config = dict(
    model='masked image model',
    train_examples=45211,
    crop_scale_min=1,
    expert_mlp_ratio=0.5,
    shared_expert=False,
    conv_stem=False,
    residual_init='zero_last',
    muon_scale='match_rms_adamw',
    grad_clip=1.0,
    warmup_steps=1560,
)
Rows from block 9 of a small masked image model, named by matrix and row number. Rows with one number within an expert belong to one neuron, the router's apart. Each number is 128 + 32 x the weight over its row's rms, rounded and kept within 0 to 255. All counts start at 0.
Before each expert's rows are labels from the 100 images, of 14848, where the router gives the expert most weight on average: "patch colour" is the nearest of a few named colours to the mean colour under the peak. Only what is clearly more common there than usual is listed. The data: photos of plants and fungi (iNaturalist). In brackets: how many of the 100, against the usual share in percent.
# router: router (model.blocks.9.mlp.router.weight, 16x192, trained with AdamW), inputs 0-191
# up: expert up (model.blocks.9.mlp.up, 16x96x192), inputs 0-191
# down: expert down (model.blocks.9.mlp.down, 16x192x96, transposed), outputs 0-191

# expert 2
patch colour: grey (85 vs 51.2)
router.2 [137 114 112 139 127  96 149 153 157 117 128 116 123  76  82 103 153  93 130 169 117 117 161 183 122 157 108 114 133 128 143 125 119 141 138 116  96 117  83 141  99 166 153 173 107 105 110 154 156 134 128 152 112 140 125 161 151 146  61  54 173 152 183 181 112 110 135 143 112 152 190 109 129  60 120  98 221 143 169 179  99 136  69  93 161 162 143 162 123 126  22 146 130 136 161 135 151 120  80 108 124 119  95 129 109 132 165 128 105 126  68 136 137 134 183 111 141  98  74 119 115 158 105 118 117 132 163 168 147 106 141 115 166 162 101 152 125 221 153 140  98 132 116  40 121 183  93 125 169  64  55 127 123  81 167 122 149 145 108 173 141 150 133 163 109 100 161 135 113 162 121  96 120  76 100 115 116  79 130 103  97 142 166 110 108  34 164 136 138 116 153  87]
up.3 [111  99 111 117 155  64 145 147 159 102 136  85 170 165 129  84 129 150 124  90 197 137 121 134 179 196 104 137 131 142 198 156 117  45 112 111 146 100 139 178  95 126  85  87 140 107 128 120 119 149 162 176 151 150 121 178 125 150 103  76 102 155 120 140 171  60 138 111 110 130 140 181 173 133 149 143  77 100 183 123 108 152 116 125 143 156 161 163 157 119 140  91 148 161 175 138 164 106 162  62 122 148 137  78 208  74 128 101 176 148 154 130 122 116 118 171 123 172  76 137 181 116 133  86 145 107 165 180 149 118 119  59 119 152 129 178  79 140 131  91 128  80 158 174 138 223 121 152 139  69  96 103  95  85 120 111 136 125 182 120 120  82 129  98 116 128 141 183 129 160 126 146 123 134 111  68 114 116  80 166 103 130 153 137 133  74 135 119 142 146 115 106]
down.3 [140 140 138  86  96 134 138 115 142  81 126 113 155 108  97 108 125 113 111 178 118 123 136  36 124 102 137 142 149 129  76  84 127 102 130 108 103 168 127 185 136 113 174 143 153 182 120 173  98  82 134 143 128  67 147 125 137 101 147 107 125 101 188 105 179 136  74 112 129  94 132  77 145  79 116 114 192 114 170 128 123 207 132 111 129 124 114 102 168 148 139  92 140 140 118 114   7 163  99  83 131 101 132 139 165 104 158 110 150 153 147 124  62 139 138 172  94 105 162 118 154  97 160  90 136 115 106 158 108 116 164 140  89  98 132 133 124 183  83 131 138 187 119  88 141 164 158 135 111 130 126 199  68  88 144  63 137 117  88 150 203 182 116 147  88  82 144 149 145 176  94 120 125 177 157  89 124  62  93  72 104 124 181 104 130 134 125  87 122 151 147 133]
up.4 [176 163 131 121  94  82 143 186 141  91 140 124 149 184 119  99 181 161 123 176 180 124 112 209 153 162 140 146 126 121 174 109 154 161 126 100 100 140 144 135 138 104 115 139 111 183 146  91 149 174 152 118 145 197 117 164 167 170 135 135 121 124  91 135 175 151 149 159  92 114 161 132 164 147 164 143 128 156 118 153 162 140  89 147 157 116 190 142 134  82  90 135 170 171 139 142 135 164  99  93 175 100 113 113 212 182 191 185 130 186 161 150 138 126 132 164 160 171 145 167 105 145 136 136  40 143 141 122 126 142  80 129 182 140 206 152 108 103 134 121 135 179 150 165 117 142 130 137 148 131 159 179  99 148 150  79  98 183 162 125 170  94 125 104 124  82 114 148  79 139 121 123 108 163 160 118 130 177 151 107 166 146 177 147 146 104  95 212 181 132 140 143]
down.4 [119  64 106  99 122  84 146 111 115 146 138 112 139 139 136 131 138 115  92 117 120 132 101 139 142 156 194  89 105 163 158 166 161 154 126 191 113 143 154  99 109 106 159 126 100 150 131  93 194 150  86 150  96 118 144 103  77 136 100  95 108 117 147  46 143 107 120 150 117 145 111 124  85  97 120  91 115  62 122 156  90  43  77 111 106 129  97 117 116  33 139 150 107  81 138  80  89 100 164 102  80 136 160 147 128 114 169 123 120 128 104  62 167 148 188 104 109 107  68 148 142 119  73 109  89 174 165  98 132  90  78 139 137 157  79 115 152 164 104  96 125 116 161 176  93  66 125 170 140  69 135 194 177 146 122 114  96  61  79 170 176 162 172 133 105  90 123 147 138 118 168 122 116  86 134 163 133  99 172 130  80 152 150 125 109 114 130 112 102 119  81 100]
up.5 [ 90 151 124 134 136 128 119 117 113 106 136  89 137 143  57 127 119  98 124 152 147  71 152 140 150 140 143 106  83 118 162 100 127 132 146  89 146 149 138  77 131  97 117 158 106 111 139 134 146  79  51 125 106 125 127  90 142 147 116 116 143 125 138 122 124 144  41 135 125 139 147 116 128  67 142 152 105 164 113 125 109 121 107 128 121 127 108 120 139 107 126 134 132 116  79 151 148 139   0  66 105  95 130 134 152 119  50  64   4 130 104 158 121  87 154 106 141  96  96 181 154 129 126 133 127  94 137 184 105 162 114 167 100 127  65 127  99 186 117 136 113 117 112 116 121 136 125 160  94  61 136 150 144 129 139 108  85 115 149  67 160 150 117 152 113  90 104 144 109 118  87 141 129 150 107  60 201  49 118 114 156 168 102 121 165 136 156  46 170  81  78 135]
down.5 [ 98  84 124 155  98 152 141 109 125 195 140 142 104 145 170 130 188 153 158 141 115  95 144 108 152  78 196 104 149 118 102 129 126 128 114 171 133 101 164  86  84 130 132 107 124 124 160 149 135 182 144  93 133  97 153 118 107 130 106  69 128 188 103  62 206 145 122 135 152 210  87 165 174 144  88 127 131 106 133 107 123 158  97 131 171 119 123 104 143 176 149 117 100 160 115 143 159 119 241 232 140 125 123 139 133  98 131  97 176 158 146 150 186 166 164  91 164 160 114 138 102 152 111 124  83 138 131 130 155 108 143 100 147 162 104  96 152 118 116 200 172 130  90 149 184 150 101 142 100  83 124 108 144 135 114 122 151 144 130 156  94 124 170 122 118 117 100 134  63 209  99 128 157 119 162 112  46  76 149 104 146 133  85 167 128 109 114 143  93 132 168  95]
up.6 [138 146 148 151 147 132  99  97 139 115 137 105 115 105 127 186 116 146 150 163 124 188 146 165 102 162  88 140 146 128 127  82 144 147 144  93 118 130 124 159 181 118 126 141 129 112 104 112 197 118 165 162  76  97 186 167 156 112  55 103 181 111 143 121 107 125 123 107  83 152 115  90 133 121 119  97 147 129 133 169 139 193 174 108 157 108 160 148 123 145 120 125 154 182 144 118  80 157  94 169  70  92 132 104 103  32 177 103 195 139 121 134 167 103 132  92 170 135 118 155 148 104 104 117 128 100 142 147 121 162 155 108 107 132 189 159 146 113 162 152 168 120 119 108 112 145 202  91  74  99 138 129 102 121 152 142 161 173  85 121 137 154  85  40  90 134  97 159 141 157 145 126 219  66 114 129 196 148 145 115 107 182  97  47 144 169  70  86 124 121 112 142]
down.6 [174 136  88 114 108  92 131 196 111 149 122  73 107 103 124 131 186 140 121  30 143 132 181 123 129 202 129  68 122 165 151 168 136 113 121 174 117 117  68  96 128 109 152 151 144 107 112 130 104 156 126  90 142 127 104 180 144 167 104 148 167 124 112 204 157  54 159 116 137 122 131 127  97 105 104 135 124  90 141 135 131 118 132 141 118 145 166 119 127 106  94 114  85 124 110 171 106 135 153  97 217 152  69 127 156 103 143 101 113 128 163 128  73 130 126 146 123 162 118 128 157 111 164 151 170 110 134 119  96  93  93 147 171 155  76 131 165  83  86  81 189 107 165  94 161 125 136 114 125 151 139 111 101 164 114 138 180  99 155 135 159 106 153  97 115 140 112  81  39 134 130  56 108 171 145 172  93 142 106 124 157  59 134 221 124 119  79  77 108 172 130 135]

# expert 0
patch colour: black (56 vs 2.6)
router.0 [119 141 140 141 155 149 133  83 146 126  88  10 146  98 114 124 138 117 178 119 162  65  97 109 146 131 136  12 142  89  88 165 147 109 133 168 113 136 102 147 110 150 115 108  91  95 142 162 119 136 117 142 151 136 140 104 130 141 100 146 144 135 165 128 131 198 140 154 162 127 193 166 151 109  90 147 126 125 148 166 154 162 107  72 147 156 145  88 140 173  33 125 120 135 157  68 133 162 118 169 133 141 137 175  86 101 108 144 180 120 151 133 121  63 213 157 110 115  94 137 126 136 149 126 123 151 116 164 151 104 155  75 146 161 142 130 166 191 121  98 104  93 165 196 129 154 135 122 150  75 105 129 129  93 126 174 180 122 117 162 132 142 124 161 128 111 152 114 115 113 150 137 129 193 102 124  88  50 174 170 109  86 129 102 182  71 174  96 129 125 147 137]
up.3 [149  61 178 202 129  86 119 124 145 131 108 128 147 175 159 137 104  49 140 124 147 160 105  70 117 105 123 102 139 171  89 139 134  80 119 147 158 143 161 147 142 120 119 116 109  82 105 156 126 154 108 177 109 139 121  94  83 131 169 123  88 133 128 140 142  80 138  90 147 163 115 144 137 162 141 106 189 156 112 140 150 195 168 113 120 103 131 134  79 108 129  99 118 159 128 137  81 122 141  70 150 164 126 101  87  95 174 137 181 162 142  81 124  95  99 148 133 115  65 153 122  84 172 101 129 147 101 119 186 113 139 125 155 138 156 150 123 115 119  89 136  53  92 255 144 156 105 107 104 148 100 153 159 101 151 113 131 122 112 187 121 116 115 122 160 152 151 120 127 173 131 138 142 114 124  90  81 170 156 139 115 169 107 112 132 108 171  33 106 147 143  98]
down.3 [137 105 173 108 165 109 134 109  82 127 203 121 129 132 118 157  99  26 111 122  86 137 198 132  96  72 105  60 140 150  34 117 109 126 118 106  94 138 162 175  99 155 119  53 100 150  92 117 125 140 130 176 102 127 200 187 138  39 172 158 121  99  99 131 160 108 159 147 111 186 114  92  61 118 129  87 141 112  96 120 108 139 123 128  60 126 184 105 141 137 149 100 128 107 181 110 119 125 159 155 153 121 117 126  97 118  80 122 157 153  75 172 142 144  95 205  87 214 157 130  96  95 123 119 156 151 201 151 155  85 129 153 133 138 127 134 136 157 126 128 157 150 121 140 102 150 103 128 115 138 170 144  89 161 118 142 154 107 133 160 141 122 123 146 108  93 130 117 154  62 166 130 138 116 135 138  94 154 109 113  89 146 140  80  72 104 105 110 101 146 144 120]
up.4 [ 96 151 110 117 137 143 127 118 130 153 142 163 142  76 130 130 153 112   0 109 108 172 135 106 163  78 140  61 204 110 113 101  96 123 135  46 108  80 103  66 127 150 147 159 149 128 108 151 167 120 163 147 121 143 132 162 135 158  86 101  78 106  75 123 147 148 148 126  99  97 124 133 128 119  82 153 140 155  63 138 190 161 147  87  88 145 145 151 134  69  84 134 111 123 160 160  94 130 107 106 141 118 141 115 153 101 126 101 192  77 142 108 115  77 137 164 148 138 104 115  81 183  97  78 112 157 148 111 150 112  96 151 113 130 168 156 100 163 101 119  69  78 126 154  94  58 127 125 156 136 124  86 162 139 128  80 181 142 106  44  96 199  92 111 132 115 132 134 143  87 130 108 108  91 158 111 130 154 135 134 189  73 114 121 129  68 116 136 124  97 135 128]
down.4 [192 131 138 138 124 137 113 118 125 141 148 119 105 101  87 120 144 159 131 130 101 132  87  86 137 161  32  92 165 178 132 167 163  85 167 161 157 153 127  63 119 108 113 129 170 187 127 120 107 117 117 111  84  51 131  66 147 134 123 173 110 145 120 142 146  90 102 126  86 127 110 129  62 127 144 132 105 123 180 102 129 173  83 171  55  89 106  70 132  82 130 114  88 109 131  74 172  87 183 153 127 122 148  44 187 133 105 115 139 154  87 158 110 175  49  66 149  78 113 146 118 137 112 157 151 116  92 119 117 151 124 160 160 113  87 106  85 140 103 117  97 116 126  88 146 117  82 107 163 145 105 142  85 143 121 125  97 135 133 179 163 130 104 132 146 111 118  75 178 111 157  77 127 134 127 149  80 173 177 176  86 124 120 169 115 133  86 175 118 177 149 154]
up.5 [132 117 129 166 113 100 137 140 157  55 156 187 167 159  67  72  66  98 133 132 106 160 142 185 113 133 125 134  53 113  71  99 161  67  87 125 139 126  97 110  66 125 117 126 124 124 168 149 132 124  77 204 119 142 140 140  99 189  88 181 167 159 146 192 111  82  71 126 142 130 120  82 136 129 179 106 126 122 106 132  84 193 133 102 106 158 123 106 100 123  73 106  69 185 135 104 128 127 141 173  82  96  95 164 135 115 108 105 213  96 113 117  79 143 148 119 146 122  76 131 129  88 121  97 110 127  94 165 148 103 129 137  70 111 125 147 156 132 121 178  94 114 125  92 161 160  68 120 135 122 159  75 159 126 186 128 147 112 107 104 164 149 105 135 108 124 115 132 130 138  93  40  55 155 131 126 132  69 122  95 165 136 108 128 133 147 145 150 128 139  98 154]
down.5 [124 123 161 165 126 102 158 113 129 110 121 153 133 123 169 116 139  97 106  76 166 109 173  84 150 105 152 106  96  89 151 130 108 173 121 100  91 177 132  92 155 113 150 141 103 160 118 131 103  84  94 157 124 168  59  96 113  42 160 120 131 143  99  98 110 126 112 175 159 147 157 129 125 117 141  93  76 131 182 123 108 132 159 105 146 153 152  78 105 116 155 123 140  78 130 124 144 147 137 109 133 135 147  76 102  85 132 165 142 131  58  79 115  85 211 142 136 145 115 154 112 143 101 118 141 104 127 141 110 124 109 114 169 153 230 181 150 138  80 155 107 101  39 119 129 139 210 130 122 152  97 189 150  97 131  71 127  97  74 125  58 144 141 143 102 157 134 142 108 195  62 190 122 114 146 148 163 142 154  97  98 149 121  42 122  86 121 145 117 105 128 189]
up.6 [143 158 144 161 190 171  93 101 112 109 127 232 109 145 159 153 171 204  93 135 116 167 133 140 117 122 138 166 137 136  85 101  81 142 112 105 103 112 190  97 114 128 140 117 110 133 104 136 123 146 122 108 180 168 140 124 143 161 154 223 145 148 141 126  97  83 137 141 191 180 180 149 157 255 111 175 100 163 113 152 117 126 157 138 154 157 118  87 102 126 112 145 117 112 204 189 109 135 165 122 114 120 147 113 148 182  81 136 159  75 120  89 134 164 196 129 117 141  95 147 111 120 106 133 206 119 148 149 144 162 128 107  92  84 169 135 154 142  92 145 203  88 128 163 121 130 109 146 151 149  82 148 162 142  97 125 127 130 121 147 128 118 160 121 161 126 140 119 162 119 122 172  95 208 123 171 132 166 134 166 115 130 107 134 102 133 138 163 116 128  75 151]
down.6 [139 119 121 171 105 155 105  67 117 195 137 187 134 142  59 132  39  98 125  93 103  96 186 111 139 121  67  77 146 143  79 202 141  87 114 158 174  94 117 122 130 100  53 158 163 115 156 159 144 100 121 120  90  97 116 140 114 108 146 146 132 136 124 159 148 103  78 151 110 119 177 129  90 124  93 108 145 146 122  94 128 120 142 126 109 102 145  78 152  78 143 111 109 122 152 104 164 102 150 153  90 155 115  81 117 105 139 121 122 129 168 142 104  97  43 104 108 127 154 119 111 140  66 114 173 140  99 136 114 165 147 127 145 171  29 114 127 157 140 135 140 129 125 164 156 130 137 194 120 155 145 139  90 180 160 135 175 125 111  90 103 148  92 136 131 162 155 105 111  94  93 156 181  82 129 110 100 138  74 136  47 107 139  73 159  84 139  79  48 125 123 163]

# expert 1
patch colour: brown (62 vs 35.7)
router.1 [ 98 118 157 164 151 118 103 112 215 145 122 146 162 108 104 118 142 108 145 125 108 145 123  82  99 168 135 147 129 151 110 182  99 143  95  94 133 122 123 135 212 106 123 131 121 129 126 151 124  93 160 123  99 165 117 129  65 136 117  54  72 104 104 104 113 110 113 160 128 144 113 129 151 146 126 136 105 135 137 115 136 143 124 160 104  36 129 102 142  93 115 101  87 151  89 109  98 143 163 105 201 174 119  95 123 150 104  70 182 171 111 131 148 150 109 117 147 155 134 180 126 120 100 113 134 104 106  46  17 131 134  94 133 132 126 133 146 174 145  98 138 156 129 189 106 167 152 114 103  92 130 160 118 119 132 125 103 105 171  72 124 101  97   0 135 120  64 118 134  94 116 135 114 115 192 164  56 143 134 134 127 157 109 140 111 136 134 181 101  91  98 100]
up.3 [ 71 140 144 136 136 154 159 104 145 120 102 184  46  78 126 146 168 154 136 178 141 135 150 103 115 150 117 123  82 174 171 107 122 102 149 100 129 138 103 176 125 163 158 178 152 119 139 120  92 130 162 129 163 145  79  98 140 132 115 107 187 171 122 171  84 164 144 139 133 123 120 106 123  83 150 158 141  75 157 180 199 124 113 118 173  82 128  91 219 171 151 112 110  82 164 114  92 151 151 154 128 123 152 144 123 114 146 115 136 140 126  93 134 106 129  96 202 133 185 127 144  88 158  76 122  90 174 107 134 175 141 141 119 142  94 140 131 177 122  80 181  95 125 168 146 152  99 106 110 134 181 122 137  76 151  72 166 197 102 122  83 135  76 114  74 139  98  56  99 190 121 147  85 119 109 154 106  58 130 116 166 132 146 105 156  75  91 124  79 144 125  87]
down.3 [168 118 107 141 129 112 101 136  92 120 139 110 137 119 177 139 134 174  95  65 109 148 150 133 151 104 163  94 193 141 122 203 146 151  69 172 142 114 158 137 175 146 137  53  84 149 147 226 128  72  83 190 142 102  86 134 154 131 143 139 149 122 182 162 170 156 152 116 115 112 168 120 126 166 135  82 127 189 117  74 105 117 131 182 102 156 137 173  81 164 139  97  96 153 165 133  91 146 115 118  98 116 163  91 161 133 114 108 135 100  97 156 134 139  93 169  81 111 143 195 149  93 121 182 113 160  58 170 120 128  84 116 144 143 141 126  74  96 127 158 129 100 164  80 108 111 152 100 165 115 107 113 138  75 107 117 126  82 153  80 154  89 166 142 153 169 169 139 145  81 161 129 133 144  59 113 161 167 103 167 138  95 113 132 132 122 184 107 186 140  98 173]
up.4 [181 111 179 151 132 106 159 142 111 134 166 140 136 118 147 136 102 149 132  81 121 140  95 109 134 147 141 154 132 101 116 207 115 153 107 140  74 180  95 109 149 150 145 167 115 130 140  94 135 115 135 114 150 105  95 149  99 110  95  96 133 132 158 151 144 104 139 110 154 152  53 104 173 107 170 120  80  70 114 169 117 151 126  91 176 106 130 154 155 200 103 175 162 196 166 132 131  82  95 168  35 112 153 168 124  57 114 153 126 101 123 116 195 122 116 107  97 169 178 202 159 168  53 144  76 124  76 124 100 151 128 144 100 183  87 129 138 179 127 130 150 106 122  97 101 138 151 114  91 178 175 105 135 136 130 182  93  88 156 105  86 135 140 173 133  71 152 111 141 119 152  90  91 158  81 113 100  89 131  73 144  85 126  74 100 177 134 119 115 130 169 136]
down.4 [122 120 159 124 164 107 142 125 106 116 144 110 148 104 132 132 148 135 111 191 158 136 201 173 130  65 102  83 133 133 141 116 148 129 189 131 117 216 144 122 127 103 116  85 163 143 119 169 159 166 121 132 159  48 161 130 168 161 111 154 166 116 151 105 122 103 132 145  83 138 178 137  95 138 187 141  92 110 158  58 102  99 155 217 136 144 116 159 154 143 110  90 172 157 163 128  93  66 169 130 174 125  95  78 128 124 100 160 102 144  90 145 133 129 129 154 208  91  84 103  95 120 205 123 119 123 101 102  77  89 144 106 163 118 101 105 127 110 118  97 140 141 128  97 118 123 141 138 139 196  34 128  62 139 149 116 139 123 131 119 174  93  83  78 167 153 134 135  65  98 130 177 128 165 161 186  81 121 140 165 127  92 120 134 100  76 128 146 109 140  93 134]
up.5 [122 118 156  92 135 142 134 157 194 119 130 125 116 117 147  74 163 164 106 120 114 129 177 135 106  64 110 140 125  85 146 181 131 136 113  92 104 155 125 124 125 114 148 165 166 131 161 159 157 140 152  87 136 118  72 142 110 120 161  85  78 130  63 166  61 109 103 120  58 120  71 108 144 120  92  55 119 156 147 130 185 156  33 116 175 132 104 119 143 111 111  86 127 129 102 141 128 198 125 216 130 158 123 143 102 153 152 134 118  80 189 128 161 122 119 172 149  68 162 111 118 165  42  93 117  94 110 139 151 108 175 139 131 119 163  94 127 119 123 200 104 141  89 153 126 136 170 173 159 159 128  81 159 117 135 186  95 138  97 156 110 128 155 107  85 116 100  66  98 168 117  83 120 177 161 165 142 116 126 128 161 127  83 189 114 110 150 104 176 133 151 136]
down.5 [173 166  41 159 106 131 110 115  56 163 164 134 171 132 164 168 104 148 150 142 154 112 179 106 171  80 129 124 186 131 107  87 110  78 131 110 134 123 157 120 151 113  98  97 111 154 147 128  95 143 133 133 106 163 149 167 147  95  97 121 215 165 161 134  99 134 156 114 188 102 150 121  90 152 143 144 125 123 137 138 166 126 128  86 143 123 107 144  72 157 131 134 130 120 109 123 116  80  99 150 120 182 141 172 110  94 154 188 156 178  88 156 119 112 125  99 117 150 153 136 125 169 129 145 149  76  73  99 126 174 106  55  94  95 111 129 161  69  79  83  98  86 122  48 116 181 113 155 177 127 135 131  90 123  18 150 132 121 143  98 132 168 180 133 116 153 143 102 111  91 107 153 138 165 102 106  62 156 139 136 126  78 149  82 144  90 111  65 108 114 165 111]
up.6 [ 94 123 113  90 105 130 125 102 140 155 122 124 129 129 168 133 163  99 136  88 118 163 224 132 157 128 109 122 116  92 126 165 118 150 174 103 133 136  77 137 108 134  80  65 142  55  83 152 131 107  92 148  74 123  87 112 105 137 127 181 144 112 149 100 128 176 142  66 143 103  98  61 202 192 140 161 158 223 107 133 153  83 191 175 143 103  79 217 103 105  89  47 145 113 178  96  91 125 123  74 149 154 164 167 121  95 151  90  40 118 119 108 163 139 119  94 115 141 120 146 104  91 107 126 159 128 127 143 120 118  99 133 108  64 126  93  94 112 118 117  91 132 142  94 111 132 137 118  99 155 151 131 118 147 152 136 137 121 107 141  66 126  98 136 143 127 126 138 142 119 111 128 133 110 135 168  78 179 147 135 144  88  82 166 113  84 184  90 112 104 105  80]
down.6 [199 130 166 158 117 120  93 113 133 123  50 130 189 156 107 111 138 156 156 124 123 164 100 111 106 116 144 111 122 128 113 128 199  76 111 119  93 122 139 116 185 129 146 131 142 203 142 100  69 130 127 125  97 130 118 154 195 106 127 119 138  97 142 112 128 117 125 191 108 168  92 139 137 118 132  83  74  77  77  89 113 195  99  93  81 121  76  82 168 152 143 157 172 103  52 174 112 152 192 132 119 177 108 120 175 150 142 189 196  49 145 146  66 138 126 128 149 146 126 152 148  99  94 136 133 157 134 115 161 124 164 167 172 156 163 132 209 125 109 151 105 112 144 169 130 123  96 112 149 134 100 155 128 154 110 108 116 133 168  97  72 117 149 114  80  98 161  99  95 129 121 100 115 161 128 110 180  70 116 163 138 155 144 155 162 164 125 106 154 137 203 108]

# expert 4
patch colour: pink (25 vs 2.9)
router.4 [143 118 131 139 137  70 136  92 160 162  94 124 163 123 158 114 119  80  88 156 104 137 106 111 168 150 142  39  73 159  71 126 121 166 152 135 112 132  46 125 151 126 140 103 172 129  77 103 191 115 126 104 113 124 130 123 130 114 120  22 144 117 101 103 113 158 165 128 123 163 114 137 142  79  70  86 139 173 131 176 125 147 165 174 124 124 111 154 119  94  38 147 132 155  92 126 111 155 124 103 127 188  97 126  99 157 108 137  86 118 131 155 141 105 131 131 140 153 127 186 110 116 195 135 112 106 158 132 105 102 146 158 169 134 128 147  65  78 135  83 133 171  82  63 105  99 166 130 172 147  62 145 135 119 151 111 111 122 171 120 113 134 176 160 186 108 142 128 105 130 145 105 198  89 150 141  99  82 119 143 117  83 183 128  90 118  82  54 158 147  64 118]
up.3 [176 133 189 146 137 183 142 135 174 152 155 110 189 110 161 129 103 148 130 145 109 156 139  61 120  93 148 147 102 138 164 232 136  85 132 123 166 115  60 136  92 113 157 145 154 178 147 152 164 164 163 124 101  75 101 163 112  76 157 118 158 166 148 123 168 148 139 114 120 153  89 170 111 167 166 119 176 123 109 149  74 168 155 191 122 155  92  86  87 143 116 156 143 109  76 154 125 157 156 164 126 135  83 174 143 149 115  77  79 142 137  86 171 116 183 147 117 175 134 167 169 163 124  94 169 157 130 128  96 155 127  96 150 107 153 156 149 121 128 103 107 119 108  93 156 167 168 149 184 151  95 121 164 117 126 153 169 150 138 156 139 130  84 143 161 130 151 116 119 115 172  86  63 197 148 121 103  99 141 194 148  89 144 174  83  95 126 111  77  68  96 154]
down.3 [159 118 103 176 120 148 150 150  76 129 103 134 146  86 145 104 101 166 136 154 111 189 116  62 136  83 139 206  95 152 109  65  95 171 111 135  99 107 150  70 100 171  78  68 116 109 135 154  55 102 121  92  70  99 122 122 139 180 130 152 143 117 125  92 105 126 128 108  91 131 111 123 160 146  56 157  81 146 106 141 115 103 146 124 121 190 104 133 158 139 126 149 126  95 162 141 143 139 117 126 125 154 193 107 102  91 134 123 141 171 165 125 103 131  99  99 145 151  85  52  88 124  55 133  39 162 122 118  67 160 122  89 117 120 116 140 186 167 200 126  85 114 130 111 173 139 131 206  85 138 145 113 125 155 102  77 103 146  95 150  88  83  69 186 120 152 127 130  91 128 132 103  73 109  78 133 118 148 116 141  96 136 128 113 116 150 133  75 100 165 125 126]
up.4 [173 105 187  98 146 114 139  67  73 135  99 147 111 138 108 127 129 122 185 123 110  67 111 152 107 118 154 121 154 116  81  96 148 155  99 124 142 160 101 149 100 127 159  76 125 115 118  83  78 137 177 134 132 162 127 104 116 174 110 191  46 136 105 121 120 127 151 141 163 141 108 160 159 173 141 156  94  62 138 162 140 136 135 147 131 122 131  94  80 135 175 155 133 122 209 140 145 150 191 160 152 106 115 140 116 119 140 149 251 165 138 128 170 106 180 156 105 162 138 145 154 117 183 118 198 165 103 179 142  68 137 116 174 143  81 129  66 138 135 150 136 146  94 151  84 165 145 140 105 110 152 193 156 134 166 118 124  82 118 144 107 144 138 106 119 112  94  71 124 123 147 106  24 158 129 105 131  96  90 117  92 119 111 133 129 171 145  82 150 161  78 115]
down.4 [178 179 184 156  90 122  68  87 118 126 128 119 111 118 110 133 135 119 128 162  89 107 155 121  66 114 149 154 121 125  62 148 108 120  80 162 158 171 148 133 165  80 159 145 135 131 147 123 101  88 156 183  80 125 105  88 152 127 106 129 159 103 122 153 126 121 120 158  89 154  95 116 131 166 132 127 138 151 149  96 112 139  72 149 122  92 128  97 165  96 152 120 127 107 163 144 126 160 121 131 107 151  99 108 105 126 100 159 162 118  96 107 154 111 139  82 170 179 129 119 175  62 126 133 138 102 120 129 116 105  77  68  85  58  91 109 179  69  81 148 120  96 112  39 142  94 167  88 230  96 139 144 117  64  70 108 139 110 144 197  68 185 124 131  97 138 138  96 156 167  82 146 103 111 124 177  59 139 119  62 105 129 127  90 135 143 146  95 171 164 127 127]
up.5 [167 111  92  65 121 152 153 160  88 113 127 144  34 110 144 102 100 142  94 172 162 100  48 157 100  97 191 120  94 157 131  67 125 161 162 174 157 148  86 130 135 146 138 151 114  99 165 143 125  88 131  57  78 126 118 143 133 160  99 112 135 148 103 149 127 114 111 153  72 138  62 107 140  94  91 110  99 120 156 138 145  66 114 109 147 197 157 111 168  92 112 127 140 111  98  99 180 122 163 110 138 123  74  81  87  98 138 184 193 122 107 165 161 152 123 131 101 151 107 132 175 122  69 119  88 138 173  51 153 125  64 195 145 138 133 141 119  48 120 135 153 124 138 177 113 121 167 157 114  91 136 173 190 145 159 128 102 109 171 133  97 177 143 126 133 115  63 133 144  94 143 173 144 112 118 161 130 125 150 126 102 132 145 160 129 157 155 167 160 130 158  95]
down.5 [179 156 185 130 126  86  87 148 146 115  90 111 106 108 123 114 158  89 158 131 140  86 150 150  69 125 213  92 145 107 128 142 155  86 104 125 115 109 107 168 146 113  74 117 165  85 101 155 156 123 156 103 113 174 151 133 159 147 154 127 149 148 135 110 120  83 136 171 113 105 144 170  95 123 124 114 177  82 174 167 181 158 194 147 121 165 106 125 182 128 148 147 117  86 138 123 134  85 124 125 147 148 108 155 168 110  82  60  91  78 118 115 118 116 155 127 133  92 157 114 186  90 153 102 133 110 114 157  64 152 116 133 184 153 193 131 140  44  99 158 120 154  52  93 152  99 193 117 140  93 166 143  86  86  72 165  96 159 120 167 128 123 137 148 128 195 168 118 134 181 140 100 177 139 120 153  94  97 137 158 130  98 164 131 151 134 153 169 119 209  80 153]
up.6 [176 134 150 131  98 123 140 145 138 118  94  76 198  97 149  94  76 177 164 126 120 170 115  91 142 159 112  70 109 154 188 144  92  74  70 161 115  80 136 107 119 175 154  90 131 161 138 179  50 142 120  77 131 175 145 161 124  68 115 110 118 155 118 117 103 124 101 145 173 100 113 182 173 149 130 132 178 128 153 126 132 114 152 124 135 190 131 122  68 128 186 196 142 191 113  96 124 140 110 124 208 126 128 102 140 181  87 166 117  86 182 121 133 139 149 132 160  90 116 155  85  74 100  98 152  94 115 104 160 135  65 149 135  97 155 135 135 173 136 127 133 117 168 138 151 143 141 128 114 206  97  65  83 101 163 140 174 125 147 155 161 143 126  88 147 146 118 152 122 127 143 156 167 134 102 100  45 159 116 117  90 116 132 126 118 112 112 179 158 166 182 146]
down.6 [ 59 129  86 104  90 102 142 193 109 120  78 165 103 135 149 124 105 117  86 158 167 137  83 149 128 148 122  96 146 187 104  78 187 143  96 160 130 110 131 121 126 166 104  88 124 146 124 120  66 108  79 136 107 106 134  73 157 179  42 111 119  94 121 115 165 124  66  98 123 138 118 141  62  81 115 180 105 122  85 210 141 110 116 138 136 136 116 125 109  98 137 205 152  92 123 114  81 146 174 135 155 106 141 115 150 125 160 118 179 104 112 124 143 135 137 122  54  97 113 129 134 122 130 105  80 123 122  77  79 140 112  97 125  85 127 107 155 151 136  93  85 173 186  64 134  99 117 177 129  87 161 138 134 116  95 111 188 128 107 121 129 179 156 154 121 139 109 157  99 167 131 103 252 127 143 147  74 108 127 133 191 125 156 132 119 165 141 127 123 121  74 109]